python train.py --encoder_activation="gelu" --decoder_width=320 --decoder_activation="quick_gelu" --decoder_bias="all"
Rows from block 5 of the image encoder of a small image captioner, named by matrix and row number. Rows with one number within an expert belong to one neuron, the router's apart. Each number is 50 + 15 x the weight over its row's rms, rounded and kept within 0 to 99. All counts start at 0.
Before each expert's rows are labels from the 100 images, of 14976, where the router gives the expert most weight on average: "patch colour" is the nearest of a few named colours to the mean colour under the peak. Only what is clearly more common there than usual is listed. The data: photos of plants and fungi (iNaturalist). In brackets: how many of the 100.
# router: router (encoder.blocks.5.mlp.router.weight, 8x128), inputs 0-127
# up: expert up (encoder.blocks.5.mlp.up, 8x128x128), inputs 0-127
# down: expert down (encoder.blocks.5.mlp.down, 8x128x128, transposed), outputs 0-127

# expert 2
patch colour: brown (79)
router.2:33 63 34 38 29 68 51 50 37 37 24 66 40 32 36 54 46 52 37 50 25 60 20 53 62 47 65 77 32 50 60 71 32 32 33 65 64 60 44 74 23 62 44 31 17 41 16 33 60 49 58 52 36 46 71 46 54 37 31 89 37 59 45 69 39 63 61 43 17 19 32 43 47 54 60 46 59 43 40 61 59 45 41 64 63 56 46 50 34 62 65 28 51 42 51 29 38 26 54 70 48 55 27 49 73 35 42 35 41 68 68 61 55 32 60 42 68 47 45 44 64 25 41 58 41 31 60 70
up.0:42 43 32 63 64 57 41 63 31 53 48 44 42 63 39 55 79 48 71 42 20 32 68 46 61 25 33 44 62 40 45 54 47 83 80 62 38 54 80 51 60 48 48 44 68 61 80 50 44 40 38 62 49 60 67 38 56 57 32 59 29 57 34 61 41 47 44 45 62 61 44 42 54 17 61 82 71 48 57 80 30 57 55 39 65 60 37 74 41 33 42 70 64 34 33 59 44 38 56 38 50 62 58 43 37 44 54 41 51 54 42 80 47 50 18 34 53 09 50 57 43 39 41 76 77 58 85 34
down.0:38 49 37 64 54 39 39 26 64 64 44 88 21 60 52 34 67 58 50 46 36 78 32 39 48 37 51 52 47 41 34 61 34 34 47 54 69 18 61 40 68 31 52 55 30 16 45 32 31 25 17 42 69 75 49 48 36 39 36 33 59 44 79 52 72 33 35 15 50 42 33 57 28 28 63 61 50 33 51 37 64 56 50 57 50 54 41 32 63 70 48 43 30 49 46 43 37 70 35 60 41 37 41 56 43 84 33 48 43 58 67 71 38 37 36 66 70 23 47 53 64 64 49 50 33 48 44 59
up.1:34 64 35 50 45 78 75 51 43 19 36 87 40 62 54 61 55 45 47 50 53 49 25 60 40 52 99 51 63 58 49 37 45 59 48 47 38 58 70 41 38 32 42 47 31 61 30 47 37 43 44 45 64 55 52 57 48 41 37 67 58 45 44 55 47 56 66 46 38 58 62 57 22 33 82 62 53 33 55 53 50 36 22 65 56 64 75 69 60 48 54 29 65 52 16 34 53 35 34 63 43 50 57 57 82 62 22 42 66 23 76 58 48 40 23 80 54 75 65 27 55 51 49 61 69 56 51 67
down.1:41 41 46 50 69 37 76 62 39 57 42 61 49 46 62 56 30 64 60 72 42 56 50 40 34 50 52 53 66 50 35 46 39 41 38 73 52 23 65 58 12 77 66 64 55 64 58 28 31 43 43 22 65 59 60 65 56 32 36 35 70 44 74 64 57 68 58 63 48 28 27 57 55 54 53 54 47 52 29 64 53 27 41 26 41 48 57 58 59 27 36 81 34 60 58 32 64 54 28 48 35 74 48 72 48 59 54 56 28 39 23 68 64 59 61 49 35 93 41 58 55 23 69 52 18 33 43 36
up.2:33 39 75 48 46 80 25 48 44 55 52 49 54 69 69 42 65 38 66 42 52 56 33 56 79 38 35 47 52 22 45 19 64 58 74 33 64 64 57 27 32 55 54 60 62 44 49 48 39 42 55 44 70 63 23 79 41 52 43 56 55 50 54 24 75 22 44 30 47 48 25 55 64 78 33 30 42 61 44 63 16 54 52 55 44 41 64 78 54 48 50 52 53 51 58 48 06 47 49 51 34 67 38 75 44 38 65 62 31 62 53 35 62 81 78 37 36 64 42 62 68 51 60 52 32 46 67 47
down.2:61 57 52 30 63 71 17 57 47 42 11 38 66 41 52 42 56 43 26 35 62 73 48 49 47 37 42 52 57 48 31 51 29 54 71 71 32 26 64 58 54 51 60 46 45 39 82 86 53 59 57 73 43 60 64 58 42 44 53 29 49 52 42 66 61 22 51 49 50 48 53 47 42 38 41 30 27 81 54 36 30 60 28 54 64 24 93 49 50 31 64 62 38 53 23 67 34 34 43 25 65 33 49 51 34 55 86 53 70 71 36 51 31 65 52 43 63 59 51 38 33 64 49 59 39 37 47 47
up.3:47 51 51 48 70 75 38 27 42 52 60 72 47 36 49 28 37 53 24 50 43 53 58 42 75 17 28 43 80 55 40 62 41 79 45 50 39 84 56 47 21 47 42 20 46 18 42 79 82 45 79 41 60 53 70 72 19 50 56 42 54 44 48 62 76 47 62 58 53 46 56 63 48 41 55 33 51 33 40 61 49 72 63 40 23 39 49 31 55 34 61 50 64 73 41 61 40 34 56 52 42 56 52 42 29 65 51 47 43 43 37 40 44 58 21 39 41 85 37 54 61 71 57 53 73 55 54 68
down.3:56 29 30 22 29 48 57 36 47 71 43 75 80 54 46 61 46 55 66 57 48 42 57 67 60 41 44 57 57 16 61 41 49 62 52 52 71 68 40 33 56 51 61 63 31 34 59 90 38 40 51 73 27 69 53 43 50 52 52 73 32 60 52 33 59 54 23 64 41 64 62 49 48 68 57 25 59 62 35 46 56 67 50 49 54 50 34 37 50 36 48 76 43 51 42 47 81 30 93 31 57 54 72 60 75 68 33 63 51 41 49 70 40 52 05 65 23 37 53 58 61 47 34 50 52 44 42 31
up.4:45 49 36 86 25 47 23 42 55 51 32 65 33 57 59 70 52 66 52 44 36 75 42 59 65 14 66 49 26 39 56 36 22 37 56 79 58 45 67 47 64 65 43 32 69 44 68 40 58 42 58 30 64 44 64 73 50 49 42 84 73 44 53 70 47 50 71 39 43 43 30 49 39 62 55 66 63 42 65 43 52 60 62 32 69 27 79 52 42 47 36 43 29 35 35 37 43 37 29 68 53 73 52 35 31 65 35 31 34 64 23 51 46 63 52 24 41 59 65 58 46 29 40 23 63 64 49 45
down.4:57 45 60 73 40 28 39 37 63 60 49 63 44 64 54 34 51 50 59 62 44 45 39 49 48 38 26 68 51 47 75 50 63 51 55 69 68 34 99 62 36 55 75 58 38 34 65 56 33 39 50 38 61 38 56 31 56 52 39 70 51 47 91 47 53 68 57 41 42 15 38 29 41 42 45 50 63 55 45 71 35 23 35 65 62 66 44 37 55 75 39 44 33 74 44 46 63 47 32 44 70 69 45 46 36 76 20 53 62 82 50 45 35 52 66 54 71 24 64 50 70 27 60 48 50 43 81 62
up.5:66 46 53 46 42 57 52 67 47 49 29 41 37 35 63 49 35 63 51 40 66 66 57 27 58 58 59 48 73 58 55 48 35 50 55 45 63 65 43 35 66 70 44 20 33 82 78 40 41 78 64 58 24 43 58 29 71 58 44 55 37 40 53 59 67 25 38 60 53 37 70 64 44 73 56 41 57 52 49 35 23 76 56 38 41 45 70 57 71 77 43 65 48 73 47 48 37 28 56 56 63 64 67 85 36 35 65 40 90 41 63 79 66 40 56 42 27 75 23 50 46 22 45 53 38 43 41 36
down.5:19 61 71 45 69 41 62 45 35 37 68 35 55 52 48 53 43 42 47 66 56 37 76 63 75 83 51 52 54 62 35 67 41 38 47 44 36 43 40 49 63 53 85 69 57 47 46 36 31 19 57 57 40 24 58 51 50 33 33 69 66 32 54 49 38 53 45 92 25 42 72 38 32 49 44 41 60 44 53 55 35 22 45 36 57 22 52 59 67 53 61 40 51 40 60 60 84 65 51 47 66 12 54 21 28 49 31 52 31 63 39 66 21 78 40 39 59 58 56 52 40 47 59 28 50 41 50 44

# expert 5
patch colour: brown (67)
router.5:65 72 56 49 65 30 54 67 51 45 53 24 58 97 69 31 62 62 35 63 59 73 36 66 46 74 46 54 32 75 62 34 67 38 49 37 33 36 38 63 56 73 63 71 79 53 51 53 58 45 79 25 32 51 59 48 39 67 43 51 49 23 34 29 57 52 18 60 47 81 45 53 53 60 62 55 55 45 54 68 34 38 54 51 67 71 65 55 78 37 49 44 56 43 34 38 76 54 47 60 55 31 56 55 54 52 33 55 69 39 77 71 52 54 77 40 30 65 69 55 56 54 61 82 65 63 47 37
up.0:28 69 35 46 54 45 53 56 50 62 30 15 67 47 35 39 55 50 58 63 42 42 58 45 35 68 51 47 51 70 46 34 33 15 68 47 45 51 34 79 47 61 61 42 45 45 69 34 50 53 31 36 59 34 49 47 59 43 56 54 46 47 46 34 70 24 32 78 48 37 55 10 56 69 71 44 67 89 15 78 61 79 33 33 46 50 73 33 45 37 45 63 65 33 73 45 58 30 34 51 48 52 59 57 56 58 64 72 46 81 72 33 40 41 69 56 36 44 23 70 46 47 66 50 43 55 60 43
down.0:32 43 38 42 65 57 61 51 22 53 62 33 60 48 53 55 34 72 41 20 36 52 63 53 45 47 34 47 49 61 45 64 46 29 49 37 61 25 65 74 53 06 42 42 49 25 46 28 68 67 41 52 57 66 20 55 62 61 53 50 40 49 37 70 77 90 54 62 41 56 31 54 39 52 64 22 37 43 44 67 63 41 40 45 62 62 31 58 54 61 81 48 91 42 56 23 42 39 55 48 53 57 41 48 33 71 59 56 70 43 31 41 57 48 40 68 46 45 27 66 42 40 59 38 74 31 15 61
up.1:28 40 40 42 45 57 48 74 41 60 57 50 45 64 60 63 45 58 39 28 37 52 56 51 67 32 49 79 67 36 36 62 48 91 40 35 86 57 46 35 87 46 37 39 55 61 21 56 30 53 75 37 45 43 48 51 48 43 20 56 48 37 46 51 43 50 52 68 48 68 70 74 46 72 57 41 50 52 27 74 34 47 54 65 37 66 31 56 45 18 37 61 59 37 49 55 62 41 33 78 32 64 55 33 39 58 38 25 53 50 37 49 48 28 53 55 22 98 54 46 52 79 56 48 48 71 51 59
down.1:76 17 44 59 42 69 45 58 41 59 45 31 47 51 75 51 50 45 20 64 50 56 46 54 36 81 51 86 67 61 60 39 31 62 53 42 49 57 28 31 23 36 73 43 61 45 60 31 60 31 95 29 56 61 46 55 34 52 30 33 52 65 50 39 55 46 48 14 51 39 69 51 57 68 25 45 43 25 44 50 63 51 53 58 59 43 70 35 28 63 59 32 34 42 66 45 38 46 34 69 24 61 72 47 66 51 49 68 47 69 59 65 59 67 69 51 36 58 33 58 59 63 66 71 67 72 54 68
up.2:28 33 52 71 28 63 59 32 70 38 38 68 69 35 61 87 46 69 44 43 50 70 65 56 61 06 40 22 67 54 60 53 54 44 45 43 57 59 36 58 46 41 39 81 32 31 59 46 49 52 54 51 56 90 59 38 71 67 68 31 59 51 46 39 30 54 68 27 43 33 49 62 38 42 34 40 34 50 23 44 46 53 73 78 62 41 46 53 45 30 60 46 43 55 58 50 70 39 20 66 52 51 51 41 59 47 70 27 51 38 56 64 27 55 46 58 60 47 26 55 51 12 66 67 63 68 49 35
down.2:50 48 62 81 59 76 36 50 21 51 54 53 43 65 52 49 30 77 66 47 33 36 34 31 65 41 62 78 71 50 44 35 37 57 47 71 67 74 24 58 51 48 45 86 49 59 61 63 34 75 58 69 49 41 73 52 51 48 47 51 52 60 42 27 38 43 37 55 42 34 74 53 46 36 39 63 52 35 26 41 77 46 71 45 60 29 36 32 78 46 83 23 48 71 42 67 56 71 75 47 30 50 34 81 62 50 52 54 66 49 61 55 41 45 43 52 23 17 50 38 59 45 57 42 67 64 53 51
up.3:57 45 39 46 46 15 38 46 58 65 78 28 44 66 60 38 64 45 55 45 30 67 60 53 67 46 43 60 63 68 30 39 46 45 50 36 45 55 61 38 59 57 48 33 74 37 55 50 38 39 60 29 46 18 55 74 14 55 23 68 47 46 35 53 60 34 47 46 46 60 42 62 63 58 70 65 39 68 38 81 55 62 38 65 37 55 63 31 52 26 61 58 45 38 36 55 43 44 52 70 58 73 66 19 46 46 25 25 54 73 39 51 35 53 46 46 39 95 69 62 59 93 39 67 65 65 64 62
down.3:43 40 39 48 40 53 44 39 45 40 63 49 43 60 63 44 40 64 20 59 47 53 30 41 41 67 55 58 50 66 57 36 28 51 43 53 61 52 14 53 58 13 46 54 50 29 36 00 57 38 46 39 64 51 62 28 61 82 46 61 47 30 76 40 33 65 25 56 40 43 61 38 58 64 64 33 69 28 38 26 36 76 67 72 44 42 72 43 55 68 41 49 47 20 61 52 69 52 46 37 35 53 24 43 47 60 73 77 45 46 63 48 55 56 71 21 45 53 37 61 46 60 62 64 32 66 36 60
up.4:39 56 46 61 39 55 45 35 58 61 24 41 55 39 19 49 45 64 49 55 43 45 40 54 32 78 76 72 27 57 28 60 51 15 60 69 44 53 44 98 36 40 48 51 50 44 61 40 82 58 39 31 56 74 50 39 62 61 41 42 85 38 58 52 43 41 63 43 52 18 67 73 26 56 61 60 37 49 65 38 75 56 49 59 67 57 63 46 54 34 48 55 40 31 49 38 51 55 46 58 41 71 52 77 67 47 50 58 36 42 44 33 90 57 40 47 24 53 36 45 69 31 49 59 63 37 11 42
down.4:24 57 54 54 57 57 28 35 30 69 58 35 20 44 48 54 51 56 61 63 30 43 43 61 56 51 61 37 23 44 62 60 37 71 50 47 52 59 55 32 78 55 43 59 57 60 64 71 87 44 54 58 39 53 36 42 37 51 59 77 36 49 58 63 61 46 66 87 52 63 49 66 54 61 49 37 31 47 73 42 62 56 86 37 55 72 29 74 38 37 44 57 68 68 34 47 50 35 38 61 66 39 04 58 43 49 40 43 52 77 49 63 49 26 63 52 65 47 38 61 43 46 75 10 74 37 66 34
up.5:44 63 29 34 39 28 37 80 78 37 56 53 47 54 72 39 53 40 49 80 39 59 56 44 59 37 35 58 43 44 47 57 34 39 65 46 49 58 25 47 12 47 47 15 37 49 46 60 39 44 36 43 50 39 30 44 32 40 54 74 24 36 60 83 28 35 49 60 45 57 43 45 68 56 61 52 36 73 35 64 43 68 71 41 51 36 87 65 70 48 49 55 43 51 75 58 42 07 46 37 57 81 58 48 56 47 40 47 66 67 48 69 25 36 53 58 63 25 56 51 14 35 38 49 42 47 61 58
down.5:73 42 35 60 52 55 54 52 43 56 40 65 54 36 61 60 44 36 65 44 51 43 46 46 54 45 27 51 28 34 55 51 68 10 28 32 47 71 43 68 36 37 48 36 50 25 40 23 45 58 32 47 84 37 14 68 58 48 78 47 51 41 28 54 19 83 46 50 37 28 32 54 37 55 38 58 46 63 19 39 48 50 32 63 19 37 56 41 68 63 55 56 53 40 53 76 17 72 50 38 63 57 57 55 57 73 62 60 47 30 26 43 49 39 58 64 71 38 56 63 67 31 37 34 43 70 60 66

# expert 0
patch colour: grey (79)
router.0:41 61 51 64 37 45 34 85 29 61 76 65 48 71 61 59 82 36 22 49 64 32 89 44 55 41 47 64 53 29 78 38 42 51 49 39 23 52 69 23 47 63 35 33 42 66 40 46 31 33 59 37 22 45 60 55 22 59 50 46 71 41 37 45 61 57 52 59 32 61 78 65 29 44 43 33 44 26 29 31 59 37 21 60 40 70 33 46 31 57 24 64 42 74 45 59 30 64 57 27 31 39 58 59 37 61 58 46 59 60 62 69 50 47 43 32 59 63 56 29 59 57 58 51 56 55 44 60
up.0:27 54 43 62 56 31 36 49 61 41 65 45 42 63 75 53 55 67 39 33 42 54 51 34 51 52 39 68 55 52 46 38 58 37 72 54 49 69 03 51 57 45 50 32 35 48 81 55 71 68 55 29 51 29 59 61 69 56 67 77 39 30 52 45 14 40 52 67 59 54 54 56 25 47 47 67 39 38 66 37 59 36 39 13 62 72 64 64 66 86 46 55 43 66 66 58 32 43 45 31 51 39 51 65 59 41 29 83 79 42 53 36 20 43 47 51 50 40 63 34 39 35 54 16 47 47 55 64
down.0:45 73 64 72 22 56 49 66 37 48 67 53 47 44 47 51 40 63 55 63 64 37 54 36 24 43 39 63 49 60 65 37 65 47 47 54 56 55 38 37 50 49 33 29 28 25 57 56 24 38 48 64 65 39 52 49 49 51 48 55 63 64 53 39 47 49 61 50 68 40 61 34 51 27 65 45 36 60 60 22 90 41 59 48 37 49 34 59 23 88 39 46 64 41 47 33 31 72 40 58 43 90 49 81 27 56 39 77 23 79 34 56 60 27 64 92 57 55 62 52 46 31 57 30 45 57 44 38
up.1:47 40 10 28 53 35 59 33 48 46 49 57 65 59 47 66 21 66 42 51 56 45 23 70 58 58 79 42 44 52 23 55 57 73 52 48 58 44 47 66 57 37 57 65 54 38 39 28 62 54 44 20 63 65 57 69 33 80 56 33 61 21 53 32 56 75 47 41 46 41 40 50 75 22 68 30 45 54 78 73 43 43 51 66 41 68 54 50 48 33 41 38 78 34 63 58 67 64 74 53 42 55 44 53 48 39 28 31 59 40 46 11 80 64 41 67 38 22 41 37 50 26 52 51 33 49 50 48
down.1:25 51 21 72 36 31 61 51 59 36 32 45 36 39 62 52 62 44 59 66 73 23 48 42 63 48 40 60 61 52 64 57 54 21 40 80 44 73 50 41 35 49 49 73 52 68 42 49 48 23 39 47 44 60 70 66 70 48 77 76 48 39 39 30 68 19 49 73 29 46 44 35 48 32 41 72 43 46 63 33 77 67 57 44 28 44 51 09 46 74 42 52 33 46 49 46 66 49 49 92 78 34 39 50 52 69 41 39 38 45 45 24 45 54 38 35 47 31 35 58 52 55 32 47 50 67 37 42
up.2:51 43 35 35 29 77 46 58 40 54 57 66 62 00 24 61 61 49 21 40 47 61 37 35 61 29 72 55 47 26 46 46 63 53 39 46 31 70 36 36 25 44 06 29 35 51 36 65 43 45 51 62 60 44 46 86 49 42 35 40 55 42 66 38 30 48 44 24 58 51 45 29 52 72 43 41 40 54 56 30 54 46 71 19 44 44 71 47 42 37 41 41 53 69 34 51 45 57 72 56 66 64 34 56 49 46 60 46 43 56 56 53 62 35 41 55 50 45 74 43 69 53 40 29 44 41 62 62
down.2:64 40 61 29 68 45 25 49 52 57 66 20 39 61 48 17 36 46 29 39 27 34 67 48 80 05 48 41 33 19 33 66 52 45 59 47 37 72 30 67 57 50 76 68 65 50 31 45 56 52 48 21 40 73 33 63 63 37 34 50 34 70 33 54 62 87 56 60 58 83 46 58 60 33 40 29 72 39 52 45 26 37 29 58 46 68 38 47 69 56 53 44 85 64 28 56 46 62 61 34 52 41 49 50 35 53 67 36 50 63 54 41 49 60 63 60 51 47 53 35 49 50 48 56 62 49 48 60
up.3:68 40 43 44 40 46 54 65 59 34 52 43 42 50 65 45 57 47 38 55 46 55 54 48 49 59 68 89 51 51 52 77 43 48 87 77 35 34 62 32 01 64 41 36 28 69 38 48 52 39 58 42 41 31 52 50 25 67 46 67 29 40 37 38 31 32 25 44 30 60 81 34 31 48 50 58 54 35 49 53 36 57 62 57 59 32 49 72 62 61 44 60 51 38 48 34 48 18 51 45 71 37 37 34 51 36 60 37 71 54 57 77 44 50 65 15 49 42 59 31 51 36 54 54 31 15 55 85
down.3:56 61 49 49 78 41 67 53 55 50 44 69 63 51 51 46 62 65 44 31 34 59 49 43 50 43 19 37 59 59 61 53 51 65 31 38 69 37 64 81 52 43 50 65 41 44 64 38 77 33 48 52 62 30 32 70 57 61 36 42 42 60 46 52 54 83 56 47 70 51 32 55 41 36 65 31 49 52 36 30 75 62 56 39 65 76 29 11 55 16 64 48 37 52 54 60 59 67 74 47 50 65 61 80 09 40 50 85 60 78 36 49 46 61 33 87 41 42 32 49 50 56 32 50 53 37 41 33
up.4:57 40 48 36 22 67 58 41 49 40 46 84 43 10 33 55 54 43 63 44 55 50 30 34 41 54 59 60 57 42 41 70 53 41 46 55 41 52 52 02 38 42 57 55 30 59 46 91 38 49 35 53 70 73 48 62 45 66 51 51 37 69 39 41 63 52 47 48 38 49 39 57 35 69 41 52 64 52 71 20 52 96 63 28 51 67 55 42 63 31 55 38 67 42 33 48 38 59 66 84 59 55 48 60 60 34 75 52 36 55 30 47 53 30 40 67 11 54 48 36 43 49 59 46 35 72 35 27
down.4:65 44 42 09 57 38 38 59 62 50 49 56 47 64 33 39 27 44 56 51 09 63 58 66 81 44 31 41 46 41 25 30 70 51 55 50 42 48 40 56 51 28 58 56 61 63 53 49 74 68 35 27 45 48 18 25 64 49 43 40 35 63 38 69 62 95 52 34 55 60 40 62 34 55 52 43 62 39 60 44 43 57 45 44 30 58 48 45 70 42 60 46 83 69 32 46 36 59 36 62 22 52 28 83 38 40 59 43 48 53 41 61 64 50 18 63 84 39 66 47 29 55 59 47 56 57 29 49
up.5:51 47 37 60 43 75 73 60 54 67 50 46 57 49 59 53 61 52 37 75 23 45 58 44 48 60 30 44 67 52 76 54 64 48 67 61 62 66 46 12 74 66 37 42 36 66 63 42 47 35 69 44 31 33 48 48 29 65 61 36 37 78 45 42 30 27 53 62 18 39 49 32 48 62 53 57 35 46 68 21 53 52 79 31 15 16 25 44 74 51 35 58 49 65 50 46 48 45 45 59 49 30 47 47 71 05 41 50 68 40 73 52 29 57 36 40 53 34 46 48 61 30 62 42 29 38 56 54
down.5:45 27 46 56 55 78 45 47 45 62 41 49 18 79 30 35 55 52 55 40 32 55 46 42 64 36 54 40 84 54 58 65 48 39 43 49 34 24 67 60 71 54 52 39 42 54 44 66 41 72 61 44 90 15 40 90 42 55 40 22 79 72 41 44 49 44 48 37 50 52 17 60 53 48 49 55 67 41 45 35 42 49 50 47 46 78 24 25 49 46 35 62 71 60 55 39 26 60 42 63 42 42 51 68 55 49 43 59 30 73 54 38 57 55 63 50 51 67 41 77 39 36 38 33 62 53 91 46

# expert 6
patch colour: black (61)
router.6:35 57 43 52 56 62 67 68 37 16 28 76 45 46 57 67 64 62 36 75 34 36 60 67 27 81 25 50 65 50 40 47 60 38 40 56 39 34 53 55 54 52 67 44 25 35 73 34 37 56 40 52 57 54 73 47 69 49 39 40 53 36 68 32 56 47 87 54 66 32 68 62 21 72 41 34 61 34 24 34 51 70 41 35 47 18 49 67 45 58 30 55 72 56 45 63 41 58 83 30 48 43 39 51 56 56 54 44 41 33 47 63 80 38 68 45 42 51 85 46 78 58 42 51 42 57 43 29
up.0:76 41 25 21 47 71 50 32 36 69 41 45 57 53 45 23 61 29 38 52 60 57 71 67 68 71 68 59 69 74 54 66 71 30 25 54 40 62 54 59 17 54 54 32 45 41 54 41 87 54 69 35 55 53 38 34 33 50 37 46 55 68 48 51 50 23 38 37 46 50 76 41 64 57 44 55 45 42 74 60 23 64 54 45 34 77 62 36 50 33 49 24 48 67 54 66 75 51 56 51 49 67 58 44 59 48 29 49 78 76 22 56 61 77 40 52 51 55 80 61 61 57 36 59 45 73 59 39
down.0:53 68 68 43 64 49 28 68 51 54 50 56 61 12 40 50 58 52 44 42 38 48 50 82 53 40 40 47 77 68 61 52 84 42 40 51 74 57 84 57 55 35 59 29 33 53 34 46 66 71 46 58 47 40 18 39 47 43 52 39 28 58 49 29 51 59 80 69 69 56 63 28 30 49 52 45 57 54 66 86 50 27 66 52 46 63 41 52 49 55 54 65 63 39 61 44 15 35 72 58 77 79 56 50 47 50 34 54 56 38 23 28 52 59 45 53 78 29 52 52 41 57 54 61 69 82 61 70
up.1:61 51 37 61 62 39 36 20 48 41 39 73 61 37 40 40 36 32 91 27 65 53 62 38 71 30 71 24 62 67 57 46 41 56 39 30 69 64 60 50 25 74 26 46 65 43 55 30 52 60 64 44 47 62 62 38 46 59 60 57 60 37 45 45 51 54 45 23 49 50 46 51 42 45 49 51 43 45 87 72 61 17 77 51 55 73 70 68 38 29 63 48 69 43 52 48 65 63 55 45 26 51 63 44 37 56 70 45 44 56 35 55 43 66 41 41 64 59 44 83 73 25 14 65 54 82 42 49
down.1:25 68 21 62 52 26 48 47 52 60 57 79 40 61 12 39 41 46 56 54 54 56 48 65 56 46 61 43 79 63 58 54 61 33 22 52 53 57 69 54 52 54 48 50 34 64 74 84 47 68 43 55 81 52 57 43 61 56 30 39 26 67 42 35 64 49 72 20 73 40 41 59 51 62 60 49 61 42 49 44 66 51 44 46 11 25 57 51 59 72 51 56 65 59 65 69 26 71 60 31 58 53 61 25 38 62 64 66 57 66 30 43 41 62 54 58 58 45 55 67 58 39 60 32 52 06 53 21
up.2:40 60 35 32 41 64 48 73 44 57 61 51 74 23 38 29 54 49 37 21 40 60 50 66 50 52 27 29 61 55 43 40 48 54 56 60 48 44 56 61 61 47 42 27 46 35 36 60 79 69 67 56 53 51 78 48 17 56 37 65 35 62 05 33 44 62 43 39 41 51 58 37 41 39 47 53 34 68 54 60 61 51 69 74 32 67 45 55 56 46 19 38 25 43 31 70 54 65 38 60 50 54 56 14 53 31 49 65 24 62 38 40 57 54 30 18 54 28 75 56 41 50 64 65 43 09 48 52
down.2:81 54 48 44 66 56 54 20 57 44 46 42 55 44 25 41 32 51 22 50 35 28 38 33 53 28 53 42 65 41 59 45 70 52 76 83 59 58 57 51 47 48 45 49 53 47 65 66 23 79 50 48 39 68 66 50 56 55 35 46 37 49 50 59 56 64 46 59 87 80 58 55 47 41 49 55 38 47 60 62 35 17 41 49 54 49 47 61 59 53 57 43 30 64 45 23 38 55 08 58 59 51 15 76 54 56 84 47 66 35 37 35 45 52 67 51 25 35 44 47 14 61 57 61 71 26 45 27
up.3:82 31 62 34 57 68 78 49 38 49 41 57 47 38 67 57 32 65 56 50 48 46 35 39 65 35 60 55 39 10 68 41 61 27 71 59 76 60 43 43 50 61 28 62 39 65 52 35 46 89 62 43 32 43 43 33 65 55 53 58 58 37 61 33 48 24 41 47 35 52 51 27 47 74 62 74 62 47 36 47 72 32 57 47 60 36 57 51 76 57 32 63 52 76 58 62 00 55 48 37 68 50 40 58 95 41 40 32 69 56 51 37 39 43 36 42 69 52 42 36 50 59 67 63 46 36 48 54
down.3:66 67 38 34 57 57 76 62 57 50 73 45 40 37 60 40 74 81 38 78 76 49 35 69 47 35 55 64 43 36 70 65 83 61 22 45 55 26 40 68 62 79 46 59 54 31 40 67 30 47 73 82 48 35 31 48 50 48 62 67 67 46 28 35 62 57 47 74 42 62 50 49 56 35 71 35 69 54 47 57 76 82 46 32 66 37 53 54 58 63 34 61 45 56 29 50 43 54 45 33 49 61 55 49 79 53 22 51 47 51 30 49 47 34 54 68 59 30 71 22 59 52 50 58 31 31 55 64
up.4:50 57 53 17 74 68 76 49 58 69 20 46 31 59 70 53 53 45 70 61 84 47 40 65 71 52 61 49 69 54 64 69 54 73 59 52 61 19 58 59 61 32 21 71 34 45 39 61 38 36 59 62 42 39 55 50 54 42 59 39 57 18 40 41 40 32 60 55 44 82 62 55 51 39 81 43 37 42 45 57 56 47 86 62 79 51 43 62 43 73 77 58 79 34 29 60 55 49 48 42 41 56 22 48 58 37 64 48 29 42 36 50 63 50 50 53 23 20 29 45 41 49 53 68 40 63 59 45
down.4:56 37 27 54 30 49 69 40 51 45 48 46 59 64 56 50 51 78 59 43 30 54 65 53 35 47 52 45 38 59 55 53 58 48 42 44 39 61 52 63 53 94 54 59 57 35 67 36 55 35 45 56 74 47 26 59 51 44 29 61 56 34 26 46 46 31 49 47 76 30 72 50 14 58 70 49 66 55 35 79 57 88 22 26 56 62 56 47 54 21 27 65 66 64 36 41 41 53 53 30 37 58 42 66 16 30 42 24 58 61 66 58 72 25 53 57 58 48 72 31 76 42 57 30 58 42 52 72
up.5:55 59 36 54 51 64 33 63 51 37 46 40 50 39 48 51 72 26 50 26 44 57 76 27 50 41 59 60 38 26 54 39 70 55 23 42 35 45 72 17 57 46 49 55 69 38 40 57 37 50 45 51 75 51 52 65 53 23 45 38 81 75 56 34 61 63 52 33 52 79 28 74 53 58 52 45 74 29 48 33 79 73 57 61 57 48 28 44 24 28 53 51 64 51 43 61 48 58 41 45 52 30 42 67 52 56 50 58 27 45 33 41 66 55 80 53 48 70 38 32 25 82 28 54 83 43 79 56
down.5:46 47 47 37 73 53 34 81 55 34 46 67 54 55 26 49 46 26 68 42 34 42 45 56 45 12 49 51 49 50 28 54 74 43 38 44 41 61 30 52 45 37 68 64 43 34 39 40 46 69 25 46 70 41 32 54 87 26 45 58 49 56 43 46 38 61 27 46 24 28 44 70 56 53 56 52 52 62 62 41 17 58 18 71 44 52 43 52 73 36 61 39 63 48 36 31 82 49 69 45 60 36 54 78 43 57 53 58 29 55 58 42 57 65 40 76 49 44 84 58 61 66 26 47 89 63 38 51